config.toml
model = "audio captioner"
gain_aug_db = 6
hop_length = 320
encoder_mlp_ratio = 3
encoder_parallel_block = false
decoder_head_dim = 64
decoder_fused_qkv = true
init = "lecun_normal"
residual_init = "none"
beta2 = 0.999
Rows from block 4 of the audio encoder of a small audio captioner, named by matrix and row number. Rows with one number belong to one neuron. Each number is 500 + 25 x the weight over its row's rms, rounded and kept within 0 to 999. All counts start at 0. Numbers have three digits each.
After each neuron's rows are labels from the 100 clips, of 14976, where the neuron reaches its largest size: "top examples" is what is common among them. Only what is clearly more common there than usual is listed. The data: synthesized solo parts of chorales (CocoChorales).
# gate: MLP gate (encoder.blocks.4.mlp.gate.weight, 1536x512), inputs 52-103
# fc1: MLP up (encoder.blocks.4.mlp.fc1.weight, 1536x512), inputs 52-103
# fc2: MLP down (encoder.blocks.4.mlp.fc2.weight, 512x1536, transposed), outputs 52-103

gate.689:456464475469495482515525521550478492514491497482438517526511515493524552551536503480478498494529506537516486499491511463500507473495486489471465523537470513
fc1.689:484521482507480548479476499529538472480488514501534485457494498453518470498493539526513540474508479548486519513500511504498499521475513449548498510530515453
fc2.689:534479523453472525511528536475464451504510488557504499504458549501470483502475529540496538546502517529483501511522501465533531553496512493534499530495503483
top examples: bassoon; note A#3; note G#3; note C4

gate.498:502486517503539491551480485514453496497462503475468490515518512503521489509538449465516518509514501502550509549479486518502508542528502497484492516523518493
fc1.498:485507515510539463472520509454476511457509500508464512510507512539515507535493501517495466527495528462490480494449523510490546506439487495466458476499518508
fc2.498:552475527476505483460525481461500505505519537526514504543491505502504503485477516473559524525512518488498478452508522493467495481527478509521524496491513517
top examples: trombone; note D4; note C4; note F4

gate.411:511480499510507512521480478528496522464488520515500504495477535502497469502536507486494539496505540517542514453524464459483501505537517483513505496514527529
fc1.411:469483503530507485495519517486510497510500504489490473503517477513524512507480485488498491496523552497478509488471557527511521503499557514484520460475480521
fc2.411:534496479508506521491522461509501519534518516517497465491491486507473515493515482466490484536495487520460450495456505506458493467504477482452509471492535534
top examples: trombone; note G#4; note D#4; note C#4

gate.178:517432509502475484494532476484505522501505518482519546476467505480479517489558509535470467504482511534478502488571510508491494507571504523542532537461502504
fc1.178:479488502528524492475503524480511506498515521495498478476481494493487503519516490498466512514527528481469486446484477491488476457465501480470461523460495472
fc2.178:468496538514475498417527506518545533502513497524506515512462488520512517490472498471554507498566505471492486473474500491465520491520486518525534476488520544
top examples: trombone; note G4; note A4; note E4

gate.449:560505520544536536457472528501513518501446509495531487506506516516521500520493509528464480511523499493503466485501508520531528519542491473501479574494512530
fc1.449:511441516517517502495463477509445520525519528515532524505496507479523476491513471495486519552483512481494494501511493500501514553507503438516496474525499514
fc2.449:531474479483495473494534516534481463493527502515481532535506466525480526527463501504470546510496495478508525503508511448501518518484510510512469493481478498
top examples: tuba; note B3; note C4

gate.758:534530455515489509498525479467524553507485525503497477536473501484516515476522487505483487509492488554474465501510470517465536494516483445501492490511468512
fc1.758:512468497524474489510533499484457505511533534488474498491482497478527511507521506471482484504480463508505470501501541458501545462499487496512523483487525538
fc2.758:513468533480540447523515521492504486501471490498534497477514478428472492480482549507497507544464528487489510473531504480481504511524539475469510527562477506
top examples: bassoon; note G#3; note A#3; note F#3

gate.493:525433499488518482510525511489502540510546510512489530502520533558486474498524513499518546525465518466461476506522491495501486507486518490529526506476505496
fc1.493:492525549499490533513509504534457516481502501510513499482488519514477499504479501488487489538527519516525490442529505500504495514467473543466509523486505497
fc2.493:506499537542507495480505500493475488510492484482518535504529491533527513488541454457480507476510505489464463500500519491485494494467539520534446502466500498
top examples: trombone; note D4; note E4; note F#4

gate.548:471460511532466480490544497469489503487477532543472512425513503474436501482491499522513470526527502510538517512482538493528488489482447459460490529530530490
fc1.548:427507445490504524527505519545488507497510482502534490527492503505505522526454485508512497475509518524495483491464485539493521485506533524499491515504456505
fc2.548:515481498532464477509496520466511456495485509473496524502465516525513493495534494473457486485534477493501453522483560512495511486496510489532483509503536524
top examples: note A#4; oboe; note C5

gate.698:495523564509511531475499468535488532506526513489478509508491486527525502499464499496561461498493498488504485466487471544515518478465513538516508459499538510
fc1.698:514484476530493456523475509478475502506488485516514522527498474475499542514510496506445505493504513518497508524522511501472514522480470503511496492526484480
fc2.698:500489492491522470536495469518538515495532506463527470487517464499525469531556493505551522492511516529473495475548462496516480506506525508472570505552460450
top examples: tuba; note G#3

gate.221:477530478492513516480496489479475487517510467475501505522509464529553481475495478456502493463524504470559497531486481485517455503493501509486520480525493476
fc1.221:478513481466495491457524512524509489479472508525545510486560499482520536483516513526532526489499465499511516462494479514514504536508532501476479491500439481
fc2.221:502575557460461503507496514521511516459468470517484533471441500557501540498516492542517492528520525530494523523473491451494500489475473501452489544513503514
top examples: tuba; double bass

gate.64:528449480538508559529504487503493534527533529507471525516472498452484453500505519498487495520493521473537491505514505515487509467517564522507507445519501535
fc1.64:457484494436460518504476496533517521498488491500525470443454549497517482445486506567526481521496498506488513507513501494565504509516482489532496538552505435
fc2.64:491489529482503502502472542499497491472491496510493483499507520538532526481490492539524531507528449517442534450509470485493523499490543476467504522538502485
top examples: note A#4; note F3

gate.765:532540480495515491509495510484545474502481513495495474497509522489507448502467516511462514478526488491513519523515490489530498484540482457499482510506472502
fc1.765:512506509480495515488508543532478508509532526482493513540462475549534509491428465464489570511511516512490490521484512500521502482487549515526545473486546565
fc2.765:477484526499472493557495476506509495443462447507519472459510528455502558509498519532508517542490510517480495504527513483479536513536503472527530521523464499
top examples: bassoon; note A3; note B3; note A#3

gate.165:526495531515473487486503528487501492496522540458469468479503499525536537515480528539515490464538513473507479518526507542473490449510487472484451512509525524
fc1.165:525474520487433502540503470507500498542541475491507493477535528484475500515503535513453522535478532490476499486497528505479525476515477499507512519477505496
fc2.165:533499478485486486504488501476501523463508512503542564527478481497543462529499464443459496526524510490528505515465516489532544525458524524474493485464502491
top examples: tuba; note B3; note C4; note A#3