Weights of a small audio captioner: 26.3M parameters.
Rows from block 3 of the audio encoder of a small audio captioner, named by matrix and row number. Rows with one number belong to one neuron. Each number is 128 + 32 x the weight over its row's rms, rounded and kept within 0 to 255. All counts start at 0. Numbers have three digits each. After the name is the row's rms in percent of the matrix's.
After each neuron's rows are labels from the 100 clips, of 14976, where the neuron reaches its largest size: "peak on" is the class under the peak; "top examples" is what is common among them. Only what is clearly more common there than usual is listed. The data: synthesized solo parts of chorales (CocoChorales).
# gate: MLP gate (encoder.blocks.3.mlp.gate.weight, 1536x512), inputs 103-205
# fc1: MLP up (encoder.blocks.3.mlp.fc1.weight, 1536x512), inputs 103-205
# fc2: MLP down (encoder.blocks.3.mlp.fc2.weight, 512x1536, transposed), outputs 103-205

gate.286 102:147104095108174081120175113143126064098123117151154144090189099152135172149134083099180191169158116164134179171132140128146140041101188159132113105086145153150057131100131167106047159148171101151212170172127101140185108110134117189132112086097176128145159132085110133122145051121181187095090111099140142153099
fc1.286 096:117121208128126093126137134097145141161115143143107125181111169152113125144136095151114130126138119102150109151117158108140027181101097038179160096083093127137147190159121134169097153086175144155106096103121114139105112153168138114055185116115177222086159188138124161075094198132132120100085178172151127146090
fc2.286 094:145093067098106174157141099096134103099122157084117104156198138113097123161173145149153093069118132091079137124112156125114111097182107135152174112194122097098109100112124135135087130104128137085132095150141142129090044153086067093126100145167172152104152118108053075134139184127100130147157102137139086070134
peak on: silence
top examples: note F#4; trombone; note E4; saxophone

gate.171 087:115090154187097155138162172138092136185101122169078085087159193124165056161163141146122125084086172115152071099071123106105126134121110117158112096175146112075118119059130073194098115089117117117123126139108083163123084101098100152116142147126111109142100165152113144099122133146129127166068116081154123092126
fc1.171 091:142132130167068141143137145202102155133163194040127148109150166108116090144136128140160147118126187138140120136098130141125150123089111102134141134148147123075114164170148131133135158144115160136176132157074084145141086144149070142159211095105069158140125169104160175117088088104129104137168090087146162123123
fc2.171 084:105124169116082105103142124126137084163166122140116130105100118166147122141137085148059113083117153149088174152145170148167084082135126150230149135113150092168085146139154144155092197138185079150134114182044117137126115133137112123116118116161131153128156138096141147163104188137143107085105189117199124146091
peak on: D#3
top examples: tuba; note D#3; note E3; note F3

gate.729 111:104134128124117128131120176115126165105142176115141153136157136133119076182133130154107132180151105101149073094138084152146115073182118166133108134151116175073068094116131103148111127126148150139113103120125154111126105113168112129090143117135076131121108149092091088122145163116096083092096147132167164120141
fc1.729 107:088142167149116114082092138133136114142166160090174132115142096094108100159095143189104077156113146133119052125143140181088152126180081091173107139120096136140079085165134032096178163081131152131096139075093091161113095083135083164054127133162115102082120180106105089134133143139059084112112151068153101132196
fc2.729 111:091083165153090084124157097099113078111173143145156166127102133109088092106108056116116170118145077121124177140139057134178144168153095116150152123143114097180138111150126138105199120146103125129087090142079111191191144102185109167137078151070066168076130134083096107152080154104142081122128167127128173171062
peak on: silence
top examples: cello; note G#3; note B4; note C#5

gate.374 121:141118090121150101082183142127147098133071083084100099142159102160124091110158106113116145138144140100124092144141144207070095083207137127107139132152075146083151154126072090151085187131171081121107210128139131153187155088080162166080140097143155110156187062184123157087149164138095151112094105107177100095121
fc1.374 115:156127164077157152091143141164138209132123169127129070132105141117095152056113104095174142139151142159098120116121157048126148155115078107176144128142149127177152150168144118111073017086125083051174116126119168190098162113117156090177121155122124152161097153086169134120117146147090074195103160133114211137137
fc2.374 130:172159135124082166137091166124135186133110124075052111137150106102126111142115150105122131169122150113104123125100156136038160055133077147114136106172096084038107108137081121182067116176129196127165095116146168100149093093110138130187091047119214138143186076170089117153128109103113150141137115080140085060174
peak on: silence
top examples: note G3; note A3; bassoon; note D3

gate.232 076:117177107140148105084182112135144070140118165123092135059095152153194159136149134132102104195133141151132085102116182159158148123136127142163133134144143102097115170132133105150107190094160155124175158114073129135138063162115110158107164113111116095112139130114069194080139087121101124131116133074082091165102
fc1.232 079:136105178100127098124097139144167199115079149138147179128178151113063163102141106122114140091092151140176084120167106048125137164140162102136084086183105113134163111190176141183067160190097163148076107086149105101113128092115156059144147109151107119109172077143173138079103133088120101121100145159141168085121
fc2.232 069:125095138172111060123111187127153115110130097150140103152065153087189154104099050175144181100141146146118139167064134143178140125142119119101091139135124116115150143132111141139127118147140104147182106149117208145182105191145102146118096124158106116147137097109157150150100163037109048115116171087131112118123
peak on: silence
top examples: note G5; trumpet; note F5; flute

gate.583 091:110117095111136038070187108120133083132063075179119186125159142166106137117191100078159135109107107149115114144175145150096143107156101119126164126131111105132131144169102160133068160119080126136125130152110132166119134132104107108153109130110150173157173156138148143103165118132145188125142136142058175132127
fc1.583 085:115127066131161074101138116106123140091134115151115157083067193080094156091079149114153146208131101155152112127116114100126168106149152167102100137089141083174119128052122178102114104097127097074169164124136197150127151172119113109166081174095144119151148083122153092106109125140125122125157112138099114125131
fc2.583 080:090088149100078161106188109118155139098182208099129152164151081139080140130160116124126070196114088168140142158154044108096140124150199135174153088129091121113094074095169117120177089170135085125182126110077146140192106122158109197141134108096061136116133128162109119129144047122130130147130145148148091134107
peak on: silence
top examples: note A#3; cello

gate.213 095:138151072129115243152105125077123175101144117122132190197130139057123154144176125119117158151125124101182134154157098103189117123099177141116139115133160093122138168130168157093133149163090142105103100171164144130098145157164179153051163126134132127170167084126098114130133128108167153138071062157137127124100
fc1.213 098:109136140109146107163111129121148166146119119131114105165150133110132155099093126118116161132151095101136132163182079128169072068134170127162154119127083141143135121187173187171085140128147137076080153178170068147132129124159120093139075130167133137129200136123110145140077174133135172112060093147148100118158
fc2.213 085:117133137081165131132059136144215178107132152129094140133160167123083096146145162093110130153129207053184103153182136119092091115109121083096165060088119137173129146126061180110116192134128135200103144143167091172108110118112110112090093082137097123136137124186101101122133150118028172149126112162073121111112
peak on: A#3; A3
top examples: bassoon; note A#3; note C4; note G#3

gate.287 087:146209109154137144164087082098094105132081101073112133128152083145178188106113117138125106114102072155118117098132129139093136110166122193099127130101133153096161035066131125122135098109074139139106122103178152132073172109152146138161097095135149067159083171129100071113175161144122152130110117106142190072183
fc1.287 092:070167072095102125177071144153115105105144170091165146067162084143165158145144131160111142114112151072092099144109078079133106088122093196088166153128101091124156086119152119105172216185038184089143062097093138130126135136117128078207145154135060107178155163102082126097146099166107168136144107121148112096120
fc2.287 089:116119127202168091144096132123150106150131079151112129106083139082100114092129107128117095104208107099164092153143159134212160127070132176117169148172164110089195140114154149135108160179077184145181138161113114186102139146119158108107114119130082098084111156111170145160119110089158114126153187135110088114110
peak on: C#5
top examples: note C#5; note B4

gate.722 098:145082126064174085140131143075160079126064102127126113194169144130093108128165105095134089111165129128146159195196138105176126123164093105119083115070172090129180156099154105089144144152132194169173074118081176084176084101113179174162141166141117129134069097107102114082163106127138161117155121129156092132076
fc1.722 097:124155069122112153113065121124106169148143097137131131087080070092135161126095159127136137140142096169063128094115139128145156182112078140122114195150153151100120139171159139101176098105085107126173145081178101092093183108151058083114177134103091098104078158107150115141076103093143186107174091098132148159115
fc2.722 097:184130141113187132152135119133119116168100100075113083157186122186074072151055133097152110177171184070098091138096161116158141109123108122112152113109147061135153119088212156219102115141105120109167155109148162134126146126106148109131125186102192070151190120111125172172153132123128120104154160107156120132150
peak on: C#5
top examples: note C#5; note C5; oboe; instrument: flute

gate.554 166:095124157115098163131120153147178190089113162096085113205104125087117163098187138161104118176226078104150122111164137120118120124217150155108128130115154128151154111094173092091167164119089136143139155081106091173152091162148177180151153140195112091164124086118081096069176104159175137130091097140152124121167
fc1.554 154:117120123102115121128157140076130093116147167116112144121113147103126075153140153130132149127115164111142129082228128153212150173104152175069145153179126120110135121158150132129200134098121114116124144121102136097145108132155093152165095116115084152093098090138160152074110098122124105154166138130152106095104
fc2.554 195:113085132150169101141167123130095173153176127160048148092174130105056107085140152086110133088128131155105094069129131103157118155172147176123154169179151121155151141129126070153143136099146141107213167181105146151123140159101123135111140168143114084122158116170123116106128133107149114108117127117198133125149
peak on: D#3
top examples: note D#3; bassoon; note A#3; note F3

gate.626 096:078103124112112194153163142144131189109111095121072062107204095074081182140113114096107122098126127137130133046092088046128116116087123191082106134154092175195143119137176144117055116169154149059140127146133115117081119137098085165229147189101123086116134109097094133132162147138108106098116093104101156186141
fc1.626 094:123165123100157085090124147063146092174140148137114147136150124156138131124138093127151138108086223106086121173138159164111089073155134098116154142113127118085052141213073060133151143050156147118110160142101163165135112104106138126097104095091156134189182152115114162110133143118180110155133111142185104080131
fc2.626 098:138096170105071122114119109127115170154172140086139185146102137107141158168124106154182180115113117170146128140137125163134133123098112133075163056141145145153160139151191139127126086113126112064111095194099142174125086170060143137142136083102195194187153103112138203119110125148141138108179204115124159142083
peak on: C#5
top examples: note C#5; violin; clarinet

gate.128 097:112145107168105095068160117131098160106156123174074153126094230138138149179137136141124138130061159141135175149163177108149153178114145117093069152182136161166115100184114160105121122129129101124189109156128168085063159136157142115111117091095115182139136156054194116174140102084177110131128130193063163140098
fc1.128 091:132105157139103111134171129056158076133136156118115061148131091198150122111164138107123193076141137134135090097152156175169174097189101097157160112072108137082053153138161122117101171106138136188062137155124136140114148139095130135099111158169159151126145173107152188123121152149157148090059147101174081079108
fc2.128 097:124126130118136198124073122121096148070114084141074106149090164144128151183141207118129089162178176177155162136112123136106114186137123095115118113078118105153170136158192141136165090109172141076158145104120066102117121121043192186094107199143148094158146124102121186162150128210137102102134141154132178118127
peak on: A#3
top examples: cello; note A#3; note A3; note C4

gate.400 084:168128147125132134180142142090119147135126152162164146134046150099158128131117135149179135075089102103111152093067134169199148106070180134135157093155112085135120123097132172122076116119158097131068140123073113139101137167102126204122137115149103169077209089159126147098075159106121132175144126185070137108174
fc1.400 087:133153138089137154103097133118126077114119124151133128121091164122126154158117113155133138156104093187162169144156156139204119110120100180110140121121101104146139144105130140091113116105136125147121070131111140121107201139131146128140072163146074113094143077097074126146139121107165195171108090207094143119157
fc2.400 079:065069084110084115146131114092139069107136137116125135136146102142138127125104165095145142096135089145168183069093085133122158149159095092151140147144151081139151090125139125204167133176163142085120110120088096131120115120160081138139115161158127178116079100083115120159094124098125142118139149166186066060075
peak on: A#3
top examples: note A#3; note F5; note G5; note B3

gate.283 099:106114179157112116105108136083115152091147093062164120201129166072126129109117156115093098126134127134094122166129102128168095141095174103119152092103067155147122085111148171092072117123122122130131098115170119102092132173154128092099142190158124139191131088148103126130150224136161178155117113199152155151067
fc1.283 096:086177149127143128132135141079143123122142114154087117109114138089105131116115097072139114108122123102159153058134109149168070096056185124124201158134135088118107149164120123133145157127144122187153103138120173109130141114138147157167152093123113123115130135199095126119108135086160133141112095147090142107095
fc2.283 091:153153096104105129173107177170158139102118084123184125158126119127149135137145162171130117128122207154183132150138165117099109159133136066129188122062119129123144131080153135082121177139066137115096164124154110191090154138124121053106178075151154175159149149143118129089125149130061166179131092161108173134118
peak on: A#3
top examples: bassoon; note C4; note A#3; note G#3

gate.79 104:162121083055095134165129140120128117109114064184161164164146143100096086153084134148112128170163124145111159142141122184165128113131135161080110125040161155163131153082172093053131115121122144188153180108127140127107159155172168146105089106136097120115140165102116151140117124095119208140108136157110141190114
fc1.79 085:149130096080149153174123161082160093155136148120123142118140091148076132109120144096179111135143149099157142175143125129146056031072167174087136121099140125159081111145170140147179179170130098186073104170139153129039120126178134060195157165100161117142157137115121156075151180109123214141089164178126107098139
fc2.79 093:078089213159085093110151116087156095130116139131098138113115144142104054163148137040145141092157135139102110098101153131202129127164126083138121128152067088141106112155140111181130127102156113072118104121126113090088131131113166133114073196090131106082111135093100165171155127098158107085151175154132082040072
peak on: A#3
top examples: note A#3; cello

gate.15 085:151193100118127088078133097142131193050130124082105143122146174120175088123105118117185099111110130128187148240057099202096133136120175144086058131154114113095128112102172177080063149111146125066174154091151168204131155129126132144139092088134104111140158134087093086160151160170085157093082112137145133104105
fc1.15 085:132108110150139196173156142150153129134115181086139118148151164077165089106123129114138137141064120081125083165145120125152099091120089120141222112140198120105132108160194158155109159122237121119155117131166104110137073108131125168175132101134156121112141148083066141102184178126082106209099081115071143120126
fc2.15 073:121156120085151149113133149114122201093126104142095114139188141140192126137176160143169092153145127140174143167103109147057134149142121069095161123079167169090143178098106131137104134160087114136133130113141085149127173103138139082084137065193152082153103122122088134077139217130094131134151116132106131161189
peak on: silence
top examples: note G3; note C4; cello; note B3