From a checkpoint of a small audio captioner.
Model: 26.3M parameters, log mel input, encoder arch resmlp, encoder norm layernorm, encoder activation swiglu, encoder patch size [16, 4], encoder layers 8, encoder width 512, decoder width 192, decoder layers 10.
Data: trained on synthesized solo parts of chorales (CocoChorales), 39062 training examples, 21.6 epochs.
Rows from block 5 of the audio encoder, named by matrix and row number. Rows with one number belong to one neuron. Each number is 50 + 10 x the weight over its row's rms, rounded and kept within 0 to 99. All counts start at 0.
# gate: MLP gate (encoder.blocks.5.mlp.gate.weight, 1536x512), inputs 86-128
# fc1: MLP up (encoder.blocks.5.mlp.fc1.weight, 1536x512), inputs 86-128
# fc2: MLP down (encoder.blocks.5.mlp.fc2.weight, 512x1536, transposed), outputs 86-128
gate.310:36 33 41 54 51 61 47 40 44 55 50 61 53 53 34 52 65 52 48 47 24 37 42 51 55 53 33 61 43 42 55 24 48 53 49 55 42 52 40 61 60 59 40
gate.311:56 58 46 50 44 48 66 47 37 46 40 70 51 36 49 59 44 33 57 54 70 59 62 63 49 46 55 56 55 45 49 49 52 48 55 56 52 54 54 56 54 44 49
gate.312:57 49 27 63 48 46 60 45 40 65 50 64 35 53 59 47 70 56 48 39 50 39 46 44 59 58 41 81 48 51 32 50 33 60 53 52 36 40 40 48 53 42 54
gate.313:45 54 55 53 49 55 53 38 35 30 48 43 67 56 53 44 51 54 48 47 64 48 60 44 52 53 63 56 56 52 52 66 46 52 48 64 50 63 39 58 39 34 62
gate.314:52 43 39 41 41 67 41 42 63 42 43 57 48 64 36 44 52 48 33 57 56 50 56 43 54 43 50 47 47 55 48 40 46 45 41 51 56 41 42 43 41 35 48
gate.315:40 40 60 45 44 55 38 48 56 39 49 47 46 48 58 47 44 53 43 58 69 39 45 40 41 40 41 45 57 40 46 43 50 39 48 51 32 65 55 61 43 58 42
gate.316:48 50 53 75 50 54 55 38 30 48 48 30 63 66 48 52 46 53 59 52 54 40 59 50 32 68 55 51 58 55 60 56 33 38 47 39 67 47 44 53 46 67 51
gate.317:41 59 50 63 50 29 48 39 73 39 78 50 42 59 47 45 54 49 36 68 52 33 56 47 49 40 45 48 58 40 38 47 58 60 54 49 42 39 53 44 61 36 48
gate.318:47 50 59 50 65 58 54 44 60 36 28 45 39 36 46 48 35 53 56 50 43 46 36 44 52 57 71 51 39 53 30 44 42 36 62 31 29 79 55 47 40 28 35
gate.319:51 65 39 61 23 56 32 29 50 54 58 61 61 64 54 44 50 57 52 47 43 41 28 46 50 58 57 41 47 23 50 44 62 38 40 62 62 43 47 44 52 60 70
fc1.310:48 58 47 53 69 56 58 52 55 46 42 53 50 40 58 53 48 52 65 46 54 49 38 54 54 52 64 47 69 48 60 46 71 51 52 39 53 39 57 37 63 25 39
fc1.311:57 71 55 42 32 43 55 49 59 57 61 53 48 32 65 53 48 54 49 62 42 47 45 68 58 41 51 54 41 43 51 61 43 63 37 45 54 37 65 41 36 47 54
fc1.312:38 45 55 44 67 25 53 39 44 50 53 53 70 39 44 57 53 53 57 36 43 60 47 49 31 40 57 26 54 33 54 40 60 41 55 61 40 52 59 53 60 51 60
fc1.313:42 46 71 53 57 62 62 62 27 38 54 71 61 34 27 49 55 51 43 44 54 63 46 58 54 42 61 44 43 54 37 41 49 59 44 53 38 35 36 33 69 25 29
fc1.314:78 36 47 61 53 48 60 46 41 47 42 46 58 46 62 54 55 46 51 43 53 46 44 56 46 36 27 54 46 64 56 58 50 54 40 49 70 42 57 61 64 61 63
fc1.315:52 49 60 39 49 47 67 40 46 51 51 50 46 65 31 34 57 51 43 54 42 44 38 44 40 35 56 45 44 44 51 72 53 40 52 30 39 56 66 60 33 45 59
fc1.316:39 45 57 40 51 68 33 51 45 49 35 39 59 37 47 56 31 42 45 48 45 61 42 49 50 56 65 50 59 48 63 67 29 46 45 27 59 44 57 48 50 45 45
fc1.317:46 37 46 39 69 35 48 71 52 50 59 46 43 44 43 45 36 53 55 63 51 37 48 56 46 61 45 46 53 52 30 36 61 58 61 60 30 64 44 37 44 43 52
fc1.318:56 65 25 44 41 62 54 46 53 92 60 43 35 57 39 52 55 56 57 49 53 50 44 39 44 55 50 39 37 63 34 36 58 56 64 64 50 66 54 59 65 50 54
fc1.319:46 44 44 59 45 54 39 48 33 55 41 51 64 65 56 54 53 52 48 51 46 36 46 49 37 41 46 68 64 52 70 47 63 31 54 59 61 58 42 56 53 52 39
fc2.310:37 67 44 51 40 59 40 39 63 43 43 45 32 77 69 42 43 63 42 51 62 34 44 30 46 47 69 55 50 52 42 54 43 50 51 44 34 60 67 49 45 63 45
fc2.311:69 43 50 55 57 62 46 68 55 70 67 46 48 55 35 39 43 41 49 35 18 35 36 56 58 46 15 47 46 50 72 54 47 54 57 36 53 60 52 39 50 46 66
fc2.312:51 38 51 52 43 42 55 49 54 62 52 62 54 39 40 57 69 30 38 57 49 61 65 47 48 57 52 40 56 40 62 33 53 49 73 50 42 48 58 42 54 51 63
fc2.313:56 63 55 35 55 56 52 60 49 36 49 52 53 45 47 59 49 48 57 60 54 54 45 54 49 61 39 55 50 34 55 40 78 40 52 53 39 40 31 46 45 47 69
fc2.314:36 41 44 57 53 44 57 44 56 57 62 56 58 59 44 54 56 48 57 39 48 55 53 53 50 79 48 49 50 61 41 46 56 53 48 51 46 48 58 46 49 52 60
fc2.315:47 72 66 56 55 51 53 57 63 48 49 56 47 51 70 56 48 36 45 44 48 58 49 35 47 58 43 64 56 40 53 73 52 39 27 31 47 47 49 36 51 44 63
fc2.316:50 47 50 38 44 40 55 59 55 42 61 62 57 47 28 43 40 65 52 70 45 30 30 61 44 36 45 48 47 54 51 31 39 59 58 39 46 63 45 40 45 64 54
fc2.317:44 56 48 32 58 34 48 67 40 40 68 56 38 34 64 46 48 53 54 63 56 54 57 67 63 63 53 53 41 38 53 53 51 51 39 39 34 26 53 68 51 44 49
fc2.318:49 32 54 49 43 38 43 48 48 45 40 62 46 39 41 65 53 50 35 72 41 33 60 57 35 41 58 56 61 37 54 49 49 37 41 46 58 52 52 33 51 62 57
fc2.319:61 60 34 54 69 49 60 49 43 55 41 55 45 40 57 37 68 43 45 39 60 53 60 55 53 59 45 50 26 44 49 42 63 76 44 43 43 60 43 48 51 43 56